From a checkpoint of a small self-supervised image encoder: 7.72M parameters.
Rows from block 4, named by matrix and row number. Rows with one number belong to one neuron. Each number is 500 + 40 x the weight over its row's rms, rounded and kept within 0 to 999. All counts start at 0. Numbers have three digits each. After the name is the row's rms in percent of the matrix's.
# fc1: MLP up (model.blocks.4.mlp.fc1.weight, 640x160), inputs 54-107
# fc2: MLP down (model.blocks.4.mlp.fc2.weight, 160x640, transposed), outputs 54-107
fc1.321 078:500582500560370585452500500500500500557500500548500502500500500500500479500500500500494500500500500555500500558500500500500500500500500500500500500500500500500500
fc2.321 092:500500500500500500406500389500552457553500500500500500479500500500500500500500515454556500500478500436454546500500500500636500500581535501425500597500500525500354
fc1.322 074:440591500403500500500500546500412500500500500595500500500500515444496376500360500500500500500465500509500500513591465568521500536500500454500500500500500487500500
fc2.322 074:500500500500500500500593500500624650500571500425500500518500500500500500408500524451500500500500500500500374464520500500500500500500536500392557500423500500500371
fc1.323 083:395500500504558500609537437500500500500500697500500495500497500500500500391500500500500500500500500500518500500500432438500500500500500500500500459500500500500500
fc2.323 102:500500500500500500549500500479500500543500500500500455500500500500457500533500500471592466500500500500500500473500500500500587498646500500518500500390541500500500
fc1.324 038:500528449506500500538500500500465468500466525500500427500500500500500500500500500508500511500500506500500500500500500405500500500500500441500588635503500500500573
fc2.324 041:500500500500440500500500500500500500500500500500534500500533500500500500500500500584500500628500500516500625586500427500500500500500500500643500500500500500500500
fc1.325 102:500500471500500500575500500500500500500641500500500500486457500500500500500500500500500500594500500500500500529500500318500500500500500500515500500500500500500519
fc2.325 111:500500463484523500594500500500492483507448500500500500500476500425500535500438500539458500500442433531500500500450407500409500500500500500500434500500500500500500
fc1.326 075:439500536460500502508500500468588500500500500521500500500500500500500500500500349500500456500500398500500481514500500473509500554500500557500500500500500500500480
fc2.326 073:500500500562500500500406492500539500500500420500500500500401500500479500578500500500500550500500500500500619500500500412500500440557500500500500500500500500410500
fc1.327 125:500541649500500500596515500500500500496454500516497500500500500500413500431500500500424500463500568457500500500500461500500546543541500500484500500500500404500500
fc2.327 119:500500500577490580500500500359500500500441500500500556500392500500500551457500500500500500527500500535500433500500500500500500500500500405490500500500494500500500
fc1.328 068:500500500500500500500500500500483500432500500500500500500500500500516500500438500500558568500500634396566500500500591500650500500500500500500438377500500605451500
fc2.328 070:500500438427578585500500500500500500500500533500500500500500500396658500585500500500500500500500449500500500500500555500500500500500500500500500513582500562628533
fc1.329 141:500500615500500500500500500500500560503500483545500500500500500500502535500500500524460500500500500500461500500500418526386500478454500500500575500594500500500558
fc2.329 152:570435471494500512500570500508497495500500588500500472500500500500535374496500550500382500473500500500500500458500464587590500500605500501500618552498470500500500
fc1.330 119:500500500500437500500643500580500578500500547519423420500500500500500375500542500500500500607500524500500500522500535500569500500500500500500500500500500500500500
fc2.330 115:500500500500500500500500500500500500581500388500483500441500500500371328500521500500500500500500535500500442500500500500450500500500398500456500487500500500500500
fc1.331 115:500521500557496500560528500500500500500475446571496500500500574535500500500500500500500431448510500554500500500500500560500500500528500500500495477500394420606483
fc2.331 093:522500564500500500500500500500500500500500597500500500500500500500493500500475500500500386500477500500581533518500500500500500500523500504500524481500500500500500
fc1.332 097:500500500545500500500500500500468500475500500500510527415447536500500500500500500500546455500500500500523630500500500500449500500500500500500500500500500500500458
fc2.332 081:519553500500500500500341500500500500500427500500500525500500500500506539500500500500500500500500517500500500500460500500500500500500438500500500500500500465500500
fc1.333 082:500500500500500405500500500500430510500522341500500488500500500500500500500500546500500500496500500467500500500500500500500500500500500500560500310500498500500500
fc2.333 084:500500436434500500500500500500500500500500500500494500500500500500690500500471500500465500407435601500500525500500500500491500500500500484500500500500500500500500
fc1.334 116:500500500500581500500500500500500492500500500500443500500525459345500500500456500601485430500383531474537500500580500500500500500604500500500500500540500500512500
fc2.334 122:466500382500500525439500500579487500633486500562500598468500500500500500500500500369500500500542446500500503566500500472500500500500500500500500488573500497500402
fc1.335 095:500500500460623599556500438500500500624500567536500500500500500500572555500500500401500500500500500500500500500500516500474500500500576500500500598500448500500500
fc2.335 123:334500500511475584500500500500500500500500421617444440495500500465500604500500431500500500508422500500500500462442500500500493527500500481500500500500500565541500
fc1.336 158:500500500481500500500500500500500489500420500500495500500500542500500500502500500459489500478500500500542481500592500500500500497536500425500500500510523500313500
fc2.336 122:500500549551500500500500572458500500500531500500500500500500500500500500500500500500638500500500500500500500500452500500500500500468500500572500500548547500500500
fc1.337 124:500500493500500500500500500500423595500500500500500416495500500500500500500409624500589500500522500500500489522500500500486444500500500517537500550500500500464500
fc2.337 125:500500500500336500500367606372500500500500500500500500500500500500500509500446500395500404500451500558500500500500500500451500614558478500500554500478500522500500
fc1.338 073:500435500471500500500504500531500426500533512500563468500500500500500500339357530500500487500579500500500404500366500500500458500590500500470372377500500500425500
fc2.338 074:500502500500558500458500500500512500451500500500500500500500521532500500500500500500395500533500529543424458500500589500605614482500500500500516500607500500505500
fc1.339 077:454500500500570495521500500539385500500500500500446500473500500500500500500568507500500500500500500500480500500500500500500418500500500500500473500500476500407500
fc2.339 077:500500500500418500500500500500500500500500500500500601500500500500500500500418500472500500500500526500500344504500500550500504500434500460500500520500500610619545
fc1.340 041:500489523404500500500500428564481500500500401489500500500500500514396500500580529500500500600500500500500500500442500487500500500573500528429590500500500500500500
fc2.340 043:500500500500470500500500500522500410603607500468642500500542500489500500500500500500508500500560500500500500500500500555500500450582500349500500448500500500397500
fc1.341 073:500500500500500500448590500450626500500511500503500500436500500483576500500387500569618500500500500456391430500390500500500523500538500490500491500414500500500500
fc2.341 069:478500500506500500500459500500500500500500500500500500500500500500500500500500500500638500500469500500500500500500500412500560374517497545500500540500500580509500
fc1.342 072:500544381500500432500500682551500500500500500500500500500530392500465500472500500500500500544500500500500500500500500500455500500500500447500584677500500500574500
fc2.342 072:500434500500500500500500500500500560436500500500500500608500500500500500500500500500500588500500500500500500500500500500500500500500500500500592435500500500572500
fc1.343 116:500499467500500500500500500500500500528500500500500500500430500612500500459393483500500495531500500500506509500506500500393557500529500500500500500500500500500500
fc2.343 113:454500500500500455500500500500498500462574500500500500455500500525500500500500500500500473500500636500492500500500500467500500500592456500467500500500500500500500
fc1.344 073:500500481500500500500506500500643500500500487500500500500500500398553597497500500500500500500500500500500500444500500500500471453500468500500500500500474431500500
fc2.344 087:423500500501500500554500500656354500500500500543500500500500500540500500536492500456500500576500500500500500500500500500500614486500500500500355370550443432471500
fc1.345 042:500500500500500599500500500500500500500604500500500543500500500500500567500500532500500523500500555625500500500500436500500500500500500704500500533382500500500500
fc2.345 044:610500526500500500558489500570500500500500500500500365500500500500500508500500500454500500500500500225500500500500393500500500581500500500500438500500500500517500
fc1.346 084:580500611496500500500642500370289500556500500500508500480536500481500540500500500500500628500500476592500500500534500487500500500500500500500500469500500555500500
fc2.346 082:500500500500500447466500500500670357500500500500500500500500500494500500500439500500342500500500500500500440500429500610584500500500500500500500500500500500500500
fc1.347 117:500500467500500500438500611500500500552500500457528500500500500500500587500500579500394500500500472346537500500535577522500500501576500427624500500500500500500505
fc2.347 122:500500523500500500500437500500500500500500500500500553500402500490500500500500431500500500500500500500500578425500500447500500500582500500500523500500391576500500
fc1.348 125:500500500500500530363500500500500500500324500500396500500500443500500488500568500500447500576509500489522500500500500390500541481500500500500422500500500500500500
fc2.348 118:480567501500500500500500500500500500500500404500500500500500658500500500500493500500500529570472438500392500500509575424429511500500500500500500607492500500500500
fc1.349 065:500500537500500500500488444500500500500408428500494500500500500500479541500500563500500500500448500500500500500500500500500500500526500500500369458545500500622478
fc2.349 062:500500500500500500446500500500499407500430500480568500500500500539500500500500500500458560500506500609500500500500500500500617500500455483500589500500607500500500
fc1.350 118:500492477500586500500500500500549500415500500525500500437500500500448635500500500488500496500500480500500503571493500582509455500500500423500500500500518500500500
fc2.350 128:500478500500510500500500500500500500500500500500443500345500500499500500500500500459500512500453575500500500500500500546500500480500500500500500639500454500500500
fc1.351 048:500500500645500597500500500500500500500500500500532346500500500548500500500538465500500500661500500500500500500580500500500521500500500500500500500501500423500500
fc2.351 048:500500613500500500511500500500504500500500500500500506439500500500500500500641500500500500500500541500500500500500500500500361500500500500516500551637491447500500
fc1.352 090:500591500536384500500500500500383500500500500329411500311500500417500500500500500500500500500500500500409500500500500500504395500500609500500500592500500500533500
fc2.352 106:500500500440401399608394475500500500500529500500415500500500542500534395411500391500500500500500500486401463500500558478517500500563500500500500442500500434500500
fc1.353 123:591491500500500500500500500500500500560500500488500500500500500402500500497500505549434500431500384500500500500628500500500500500500543500552484500500500454500500
fc2.353 118:500500500500500394438483500500500500483500500593500594500498446500590500500625536500500500500500500500500500500500576500483570622500500500500578500565500506500500
fc1.354 054:500500500500433468500500500500500370500500500559500500500500500398500500474500500500500500469500500500636500500500500500500500500500500500500500500512500500500500
fc2.354 058:500500500500500500500500500500500500500479500500500500500500500527500500638500500500456422500604500500425474500500500500451500500500464387500588500500500500584500
fc1.355 056:500353500500500500545500500500436371500500500500543500500497500500500528668500539500500500500500500500500500500500500500416500500500500500402500500500500500460500
fc2.355 063:500500500500572500500500500500500500500500500452500500500500500523500500500500500500387500500500500500500500500500500500500500570500500500500500500500500500500500
fc1.356 102:500500500473572500500450500500500500313500500500550500368500500500500500500500557500399500500586500500500536500500500500500500500500500500500500519500609500500500
fc2.356 103:532500500500500483500500500500500500500500500500500500500500500500500506634500500500628505500390667500500522500500500582500500474500666357572500500500500500432456
fc1.357 184:500447567500558499554572507500500464500510500500447500467500523472500564500396496370406458500500526588500494625500590500500500430566564458432500500500402486534500
fc2.357 183:500543500500500500500552500500469500500500500500551500500500500500500500500568500500500500500407500496500500500500500497500500500445500500505500500592456500500500
fc1.358 106:500500500500500586500500500500500500500359505500500500500524500500500477500500500500500500533545571500500598500500509500404558569500500500636434495500445500500583
fc2.358 116:570500500500500485500500500500494500500500500500444500461500567500457500500500500500431500500500530500500500500482500500410500500500500500500500500500455500500500
fc1.359 093:500500436500451491500499500512500500500500500500436500477500500500500500500641539500488500500500500500500500500500500500500529631500500421500500500500538450500500
fc2.359 094:500500523558459500500500524500500548500500513454500652500507500437500500500500437500500500500500500500500500500569487500500500473500520500500626500500500500500500
fc1.360 144:433500500500500500500500500516500500500594500500500500500479500500500500495552500500500500500510500529500500500500500500500500433500500500500527500500500500500500
fc2.360 143:500500500538500500500500457423460500500500500500406500455500500500500500565500672439500500489500500500548500516427500500500500571500500500500620529500522500500653
fc1.361 092:500546469500500500532500500500500484500500500500500500500500502412520500500439500500596500624500580500587500500362500500500500500378500500500500432500500504500500
fc2.361 076:587500500444500500500420620371500500500500500544500500500500500500611500500470523500500500500500500500500500482552500500500500551500500476500500500500500500500500
fc1.362 130:500550497500500500500500397500500575500500500469464500500500500562500500500595428500500500500500500500427500500500500470500523500500500500686500500500500579500500
fc2.362 120:500407500500500528500522500500500500500500452408500458434500500382500560500500500500500500500595633500500500376500464513500476500500542533500500500500391632500500
fc1.363 109:409500500428573500500500521500500500558500500500547511500500500500488538500500500500501500388489612500500500500500497500500518500500589389552500500476391536458631
fc2.363 116:500500500500500453500500454500498450500545479504532485500500500500500455500500460500500500500578519509372417525500433389476500516500500500420500500463500500500500
fc1.364 158:500500613500500473521500500500500398676500500472500532500530483500500527500500500500492397502429423505500500500500575500500627500500500500500500500500368500500479
fc2.364 157:374500454500500500411500427500500500471539500525486491553500500500500506500500500500500500505500500500500500500500500314446511500500500292500484518622500469500500
fc1.365 108:500594500431500500500500491500500500500500500532500500500500500500556500500500500386540500500500500448500500500500500500422500500500502500500415500500500500500500
fc2.365 098:500500500500500500500500500500500500337500500500500500500500500500500461413500500500500500589500474500500500348500421500528500500383517500500500500500435500500500
fc1.366 057:500500500500500500500500500500500500500438599500421547500500466500481500609494500500557500508500581500500500451500469500587500500500500428500500500560500500500503
fc2.366 049:500534478500500500500500500500500500500500500500500500369500500500506500500500474500556321500500513500536500500500500500500500634500500540500500500614500502500500
fc1.367 060:500521500403500553500460500500500500500437500423534500500500500500634512500500500485500500557500500500549500500500500500500500500500670500500441660500500570500500
fc2.367 073:426500500500500500554500500416595500500500500500500500500500500500500500500500500500500500500500500500500500500549500470500500500646519500500500500500500542500500
fc1.368 097:570428500599500500324500500500500405500500500500500500500572500500500420500606500500500425500500664470500500500500500550500500500500578500500492500500500500500500
fc2.368 103:500544500500500581500438500500500500500500500500553442500500500500329500409500548500500500500481500500500488530500567500500500500500466500500500500500500500500531
fc1.369 105:641468502500510500500500500500500500500500500500500500500445500500500500500500501519429500442500500625582500500500500371500500500500500500558500500500500548362500
fc2.369 105:500500500526469500500500603500500500500500500500572500500500500500500424500500579500500500476500480478479500500439492500374500500443500383500500500500471500500500
fc1.370 123:500500394500572470500500500500500648500500473454500500504500500558500451500446458500500500627500500387500500500500500500500500468563500500500500526500504464500500
fc2.370 116:534500500500500500500500500486500500500500481500500465603491500565419500500599334513500437567533553500500505500500494500575500500500414500500500500500518500500500
fc1.371 092:500401500500500500501500500500517427500500500500500500500500468530500559455500358500602500500500500458500500500500560500500500500438500500500500500500471511496520
fc2.371 091:405299500500500534500500500500500500418500500500500544500500457500500500500500500500500480500500441409571500500500500473500500500473518500500500500500500580500539
fc1.372 051:500500500500577500500500500500500500500500500500500445500570500500500554569556500500565500331500387500500500570500449500548500558500500500500508500500500567500500
fc2.372 057:500500500500583624500500500500511500500649500411500500455500500500500500500500537500500557500500500589500468453455435500500464500500500500413500500500451592500500
fc1.373 098:503488431658500479500500500500500500429434500500500500500500464426500478500305397500500358500500500513500500530572500500500500500500500500500500500500570504388529
fc2.373 088:500500531478500604500500598449420500508500500500500500500500500596500457492500500500500625552500500526500500500500500416500417500500500424500500500566500501500422
fc1.374 115:500581474500446514500593516444492500500559391500419500483468500500500500519500368500500569500499500500522500574565503500500500500553500500500500500500500502500500
fc2.374 098:500500500460500500500421500351500500500386500500500545500506549500500500500564500500572574500404451500500500364500500500471500500506500500500500593500500500500397
fc1.375 031:500500570500500575500440549500491500500500500500500500491500510527500500536500500519500409500441500500500500590500500360452500384500500500500500500500500609500500
fc2.375 034:500500500628500500500500456500500500500483490500500601500500500500500500500500500441500506500500500500444500500500500500500500500554500500500479500500500500466572
fc1.376 109:500500500443500531473500500500500500500502500509436566544500500540542500584537517500559504500500495549500504502466500545500500500500528500500500500500500500686500
fc2.376 094:590500500500500500500500500500500572528500500500500523500500500500500500500490500500500500500500500500500431500500500500500599500500500500410500500500345471500500
fc1.377 077:500500500500500500500500483500560500500490500500500431473500500655500500500500500500500500500500500603587500526500500500504500417500500500446500500500415500389500
fc2.377 079:500500500500500500501392514500500500500500500500604500500500500500500500500468486500500427500500500500573564500500415500500500465419500500500500500500500500500500
fc1.378 033:500500500500500500375500500616500500500497500533500500500610500519391500500500500500500500500500500500500500500500500500500500500494500500500500500452391500500500
fc2.378 034:500596458500333500536500500500500444318500500500500500500530500404500500500500432500500500500500500470540549588500500500403311500500500500500500500500500500500535
fc1.379 072:500500500483454454500500612500500500500500479500500500505500500500500548500500500500500449462438500500500558500580500618500483587500500500500500500500603500500459
fc2.379 066:500329500500500500500500500500618500500503500500500500500500500500470549500500367425500500500500500500500500500500500500480500500500500365500500500500500500494365
fc1.380 125:474500505500500511500472500500500513500500549500500500414452500543500500500675475500500500500500500451477467500500500591500500500420546500435500562475500500503500
fc2.380 106:650500550500500500500547500500500579512378500473500500500611500483500578500500483506500500500402474500444500500424500500562500692420500500500500500500500505435500
fc1.381 170:378507558539500500567459440541500500500500500500489500515500500500527363500500500500500511500500500552500500500500500500500540458500500497363500459500539500500484
fc2.381 190:500500500500500500592500500500511447500500500495500500500500500478500500534500500500500500500500500432500500500500500541500500500500500543500500523500500500597500
fc1.382 114:500500500500512500500500500523500372441500437500500439500500589500589500442500471500500500500500500500533500500500500500500500500385500483500500500464500500558500
fc2.382 126:500425500500500474500465462647500500456379500500510500500500500438500500458500500500418586500500500471500500562435436580500500562507500500500500500588583541500500
fc1.383 154:434500500500500441500683489570384381500500500541430500492500593441520625500500500500536549500500500500500500515482500486505514549500595500500500500412500500500500
fc2.383 146:643267500628500500500500500500500420500500483500500500500488500496500500502591500500528500509500461484511500500500438503505500500500400500507530500500500560500500
fc1.384 058:532500500500391500500539500500500500468500500573500500500620565518500609484500500500466500500500500500500500525500500506500500500500500500500407500500500500500500
fc2.384 054:500500500576500473500609500513500500522500429500500500440500500500500500500480500500500500582500513500500537563500500519500500396500580476500500500500500500500500
fc1.385 075:413500500500641431500500500564500500500571500500500500500500500500581500500527500500500500605500493500366500500520500451452500493500569500500550500500500529514517
fc2.385 078:496500500500569500500436500500451500500500412475500539500500401500500607524500500500500392500500500500500500500445500500500500500532729500428500443524500500500500
fc1.386 064:500500500500478500500500500500500500533584492481500500500392500582500500500500500500500500500500500500503500500599500500483598500500500500425500500500500500500500
fc2.386 064:500500500500500485500402500500500544500500500500525500500500558500500519500500500500500500500500500529500500500500500500500500500500500500348500414500500500500500
fc1.387 119:521500500500500500397500500500500500500587483500565500500500550500500500500500500510500500632500500500533500500500448500500505500596500500500500590429500569500500
fc2.387 108:508500536500496500500410426500500500500500458500500500500500500500500508486537500500503500500500500500500453500500500500500500573500500415375625500500500500500500
fc1.388 156:507500500500561500627500471445500500417488500501500500500500500523539500435500500409500500500500500500500432603500443545500500500550500363500500500444500483500519
fc2.388 157:500500548500500500500500464487500500488471500442449500500500500500500482500508532500500508478500500500500574500500500618500500544592500500500424500500357500500500
fc1.389 074:500500500500500472458500500500500455534500500413500500477505500578500500500500500500500500500500505532652500473500616500500645500500526500500470581500448500500524
fc2.389 066:500500500673500500570500556500500550500500500506500500500500500500660500500500500500500500500500500500500500500500500500468500500500500547500446500568500500500552
fc1.390 082:500500500500378500419500500500500500500500500521500559500500500500500500500500500500500536500482500374474425576521500500500417692500500500500500500500500500500633
fc2.390 085:500500500500500522602500500500500576500500500500500732500500624500500500500500500500500500538500558500519500500500564500500440404500500478500500500547500500453402
fc1.391 104:500519500500500500500500500500553433505485500654441500390500500500515543500494500500500500500572500568500500500497500500500500500500500480500500500500526500500500
fc2.391 096:500500500396500500500500500578500564500500500500478500349533500500500500500500500500500500552489500500500500500582500500500500423500687500502500500500437500500500
fc1.392 100:500500551388587500500500464500437500500500446500500500500647500551500518526500566523500445500500465500500500509500500500500501500500500407500319500500500500426500
fc2.392 095:500500500416492507500500500609676500500500500500500500500500486500500500500509500500500569500463509500500464500500500500500504500559513500500500500462500507500500
fc1.393 088:500500569441500500500500500454499459500500500572500500500500500600500512464514500579500479500500558500500538500500500377500467500500500500500500518540379545500500
fc2.393 085:500500500491500500500516500500469500500500500500500500558500430434595500500500500386500352595413500500500526500500500500500474500500500382500500500500378500500500
fc1.394 103:604500448500500500544500500500521500500500500500500500500480500520595500425405526500567500558500500500478500500500500500493500514500634569500500498500446500500486
fc2.394 098:500500500500500466500500500524539477419528437500500500466438539500544482500500500500500500500500500500514500399500500448462500500500639500467500500500594519500500
fc1.395 084:441500500500500500486500527500635460500500500503500454500500500500500500443500489520500520448542500493500500500500500500500577500500500557500462500500446483549500
fc2.395 095:500500500500500500500500500500500500392500549581500500500500473500583500500500500500477508500500444500500500576500645500500442500442500500500500372535500482366500
fc1.396 090:509594500500497503500564383500413500500500500515500580474500500500420500500660500500500500500390500500500500451500472481502500500504500500500372500500500500500454
fc2.396 089:546500503500487433453461578414500424500500500500500500500500500500500448524616557500500591489500500500500500500574500500369500500574500500500500535342452500500500
fc1.397 121:500500487500500500500486368482488500500500500500500500429500516410500500500555500500500500500500500500500500601473500500523486500500500500699500500500453500500500
fc2.397 117:500500475362500585500500500500500500500500500500474389500500500500600407500500500556500454500481613500473500500437496497465500500567500500390500500500517500592500
fc1.398 025:500500500500492500500500627500500500500500500500500500500500500500500500500500680500536500500500500500500413500500470500500500500547500692500500364500500500500500
fc2.398 026:500500500500500683500500500500500500500500500500500500617500500574500500500500500500500445500500500500500500500500500500500500500500500500500500333500500500500631
fc1.399 126:535500500500500500647500500500573500500456448471492500439585500430500464500378500401500500500477500595564500500500491529500500500500500500419478519439500500500500
fc2.399 140:500550630342500500500570500500500500402446454500500500500453500500485500548500520519500500500500527500500500500500500500500500500500500500500483500463426554442500
fc1.400 083:500500500500500500500500500500500411587500445500500500500500500500500493500550500500578427587500500490555520500500500500500467585500500500500500500500498500496500
fc2.400 096:521500500500500500609500500500479500500500500500461500518500500500500500500500500494500500500500500500500438500598500500408500495525500500500500500518607500463500
fc1.401 071:466500500592508500500505459430500574500500500586500500560500500500456500411536500500500451500515500500500500559500500500521500500500500523500500500500500500500500
fc2.401 063:500500500628550500500500500500469500603422500502500500500500500609454500500500500500500500500645518474500435500522500500500500500500508591500500500500469500500500
fc1.402 116:500500571500572500500500538500500523500500576500500500500500500500500500500500520600500462500500500500500459492500500471500500500530500500500443500500575500500583
fc2.402 127:500500500500380500500540500467500500500500500500500500500471530500500500500597500500489500591500500450500472551500500500461500500558558436500513500500559500500500
fc1.403 079:583528474500500500481588500500566655500500411500500500500500524496398500500500402500676472431500500500500500500500514530500500500500500500500500500500500500500500
fc2.403 112:500500500572500500500500500500500500500500394500500500534500500509500429528500500500500528500500500500500500479500498612564500500538500500500500560620500396500500
fc1.404 092:500500500524620504500500500500347511500500500500500403500406500535547500500505557500500500500500500500500500500500500500508540500534511500500485500500500500515500
fc2.404 087:473500500500500500500368500500500500500500524592500500480439500500500500500500500493500500500500649500560500500388500500500500500500500533479500500409500632415500
fc1.405 038:496500500500500500500404500500500500500500500440500500500452500500500500385500500500500500461500500500500500642500500576518500500667500500500500489500500500500500
fc2.405 040:500500565500500500428500500500500500500551500500500555500500500500500500574500500292465500500573500500500500500500328500500500553500450500500500500500500350500500
fc1.406 080:500428500500566500500500500657500500527407619450514500500500500553500500500500587500500379523500500443454500500500500500500500500500500500539500500448578500416573
fc2.406 078:500500500500500500500540500500500500468623587500500500517500631428500500500449500500500635500431500500403473500500500500500509500500500500506500589500500561500487
fc1.407 089:418500500500500500500500500500500397500511500500500500500500500500500443500500588500500500500500525522500500500534539500500500500500500430506476500500442500500379
fc2.407 114:500500492500554500500500500484500500500500525518500500500567500500500500476500500462476500407500500500500500500463425545500415463500500541478500500500500478356500
fc1.408 094:500500500432376500500405500500500479500500500500443500500500500500500299557500500645500500500500465500500500480500544500500500500500500500500500500500500422500500
fc2.408 089:500500500500500500500500500413500406562500500500403500545473500500500500500500500500706500382500500500500541500469500500502500500500500565529640500500500500500500
fc1.409 044:500500500421500500500500500560500500500500500500500500500500500500551500500500500431589500500500500500500500500610500500500500494601500429500500445380500500500500
fc2.409 048:500439500500500500500500500500565500500500500500543500406536500500500500500500500639500500494553500500500539500500480500500451500500500500500500500500461500530500
fc1.410 172:351500500500549500500500469500500500500500500500500467500514555500434500459500501527487521500500500550500500500500500415479500500500500442382500500500512500396500
fc2.410 208:557438500478500463549435528500466445435523566500442546500500453489500500451500500494390467500500441500465500583470500500500500465491500500450500547500500500500661
fc1.411 094:500500500500676500500503500601500395470500500500500500500500500362369491500500500500500500500574500500509502412500500500359500500500500537500500500500470500500500
fc2.411 097:500500500565500500608579500500500511500500500500500500500500500500500500500500500500500500500500561500500500500500462500500564503514500500594500500500431538500444
fc1.412 166:412500481599500459500396500500500500573500511535500423483504500500462471500500369500500500543513534500500535530500500524500500478500500500458500500384548500500500
fc2.412 168:471500500500500500500500593500529500526500501475500500500500500590500500446548537500500500554500613500500500592481400500500500576500500500500500526495500500500691
fc1.413 085:500500500522500465474500500497500463500500500500500418500500514500500308500500500500559506476632500500500500500500510527500627550500500500500500500500541500500472
fc2.413 077:494500500500500500500500615500500500403500500498500544500500500500415557500500549500500500500500500643500500500500500500500500500500500500500500500500500472584500
fc1.414 118:500500500500500500500500543500652581539521418500500500473500500476500500451500500500500500500500500500500429500500495500500500500500500500500495505492509500467500
fc2.414 120:500500500592500449500513570507500500499500500500500598500500500500500500434500500343500500617500500500500500500592359453500500500500500500500500593500500500440415
fc1.415 045:544500500500489575500537500500500500500500500584500536440582456500500500500598500500482500500504500555500471500500500557500500500683500500510500500514500500486453
fc2.415 054:500583500462500500500500500573500500500500500500462500500396500500500500500454500500583500500500500481472500500583500577500500500417500500500500500506500500616500
fc1.416 012:500500500500500500500500500500500500500500500500500500500500472500715500500500500500500500500500500466500500500500500500500500500500500500363500500500500500500500
fc2.416 016:500500483500471500540500500500396500500500402500500500500500500394500500500500596500413500500500500500500500500500500500500500500500500500500500540637500500500478
fc1.417 070:500500500500500416500500500599500500500500500500500500491500500500500500351500500500500500500485481500500500500500500552500500500641500500500500500500500500500500
fc2.417 087:403500500500500500505500500522500500500500584500500584603488500500500479630500500500500500551500500500500500500397500500625527499500500500500500460500500500500500
fc1.418 166:500500644477500500500500500457460500539500434500400500555481584500473500442536515500541360514500500500507500524517533500500500517383500500500458500500430520500500
fc2.418 138:444574500436500520500500454584500500510500500632500500636500500500435567369500500500500500500452564500563502500500494500500500500500476500500500420500500500500586
fc1.419 154:500500410500500500500500500500500450500500500500500500500500513600481536500598480459535623488500505500500500500500407581500439464500500500500500506500500452500434
fc2.419 146:500500500500500500552500457500516540500500500500500500500437500586500476500514574500500500500500636500500500500500500500500507522513500500500652500533500500500500
fc1.420 101:500500500466500399409500500500382500500500500500500500500500500500500500500500666500500359500605500500498500500409500500500500500540500500500500500567489500570500
fc2.420 096:380500560535500500500474500500500614500500500500631500500459469500500500500500500437521417500500500516505500500500500363609500500500500500500500489367599500500500
fc1.421 158:484552527500605573500644500535431512500622500500500500500500589590500508505500500431500445502500453584515500554500543412500515500500500424500557500500486500500500
fc2.421 142:500500500500498393500500500334490500453500500500500462500500585500500574500610657500500500500500508500500500436500500500500500495500436549500500458500404500500500
fc1.422 074:500500500500500691500500500493500500500500500500500500500617500527500500500576500500500500500500500459500500500500500500500500500491500506500500500500497500371500
fc2.422 078:500500500498594500500513512413500500500500487500500500500500500500500500374500500388500500500500500500500500549500418595500500500500500500500488576500500588637606
fc1.423 112:500500466500565500500500500500525386500456500512407500500500500500500500515547500500500500500500530430500418475375504404500473500500500500500500455500500500500556
fc2.423 115:500500500500437500500530503525526500437500500500500500500500520500500500500468370500386500500500473500500500500551500500385500601500500500500500514592500551500500
fc1.424 056:500614500463500500500500500500500500491500604500301500500500500513424500500500500555500485500500500500500500439500500598500532311563522500361500483500500500465500
fc2.424 051:515500500500500500458500500500370500500500500500500500508500500500500500500500500500567405500500500500500500586500500522500500500500500500500500500577500559581500
fc1.425 045:500500500500500500500500500500500500500500500590500500416500500500500500448500432500500500500500500500500500500681502500500483647500500500500500500500500500500500
fc2.425 042:500500500427500638500443500500500500342500500500500500500500500500556500500500500500500500500500500500603500574445500500388500500500500400500500500523500500500410
fc1.426 163:500500500560500500500377525500536495455557404500413500451545500500495397500500500606500422543500500572500500500500500500500500500500500468500500500500500500500500
fc2.426 205:554500500458500500424530500500500449528500430500500500406535500500500493500498500500536500500433500468571453500500500579500500500546338464477464619500500407486500
fc1.427 138:500500500500500500500500470444427500500500500492500500500500500500500500581612500500500500388500500500500500550558494500500456500608520500489500500474500500500500
fc2.427 123:500500532500546500552500500500500516500500500500500545500500500561500457500500500500500550557450500500500526453512451500500500500500500557500500500500500604500532
fc1.428 106:492500542500500500550531447500612500500500478500488559471497500500500411500500500500500500358466500500536537500500500425500500500500500500500520500500500500500500
fc2.428 113:584385500500500500500550500500493366500406500500500435500500578500500500447569500500500418552533487500500500500483500500547498372500500436500500500500500500536500
fc1.429 066:500448500457500518500500500377424500500516500500502500500407500500500500446500500500537500500500500500477500500573500500500500500500558525509500500500500427500500
fc2.429 066:556500500500539500500407500500619500500500500500440500500500500500500500500500500500500500500500500500500616500500500500500500500500500500410500500500500500500500
fc1.430 119:341488500453500500500500500500451541593500384483462500500426513500500500500542500500498500500500536500500567500500531500500500573566500472500500500592500500500464
fc2.430 136:509500500500540500500500500522500500603500517500514500499528500500500702458500500500500500500452470446500500506500500500475459529500500477500500500500500500500500
fc1.431 127:421441627477472420686500500500500500500431564500500488457500552500500500500500477504500500500500582577500500500500469536500500565500500481546500461592500500500500
fc2.431 099:500638500500572536443500387500628551500500500510562517500500500500447500500500500500467567500568500449500500500500547567602500507500500500500500500481407355500500
fc1.432 088:500500500610456500388500373500500502500500500442500500500500500559397584500500500560500500500450500500500500500500635500370516500500500588500500500500500500500538
fc2.432 085:567500449500500377482500383500500500531511500500559500500549500563500500563500500500500500500473500500500494500500467500500500387500500499500615500500500500500500
fc1.433 102:500468420500500523573500500500500468500392380500500500500500500338489500500440500500500500500500500500500500394681495500500500500500500485500500500500543500382500
fc2.433 113:480500589500500500500500500500500538377500500500500500512500497541500379500500601500374500500465500500490500500414549500500500500500500500500500500500500567500500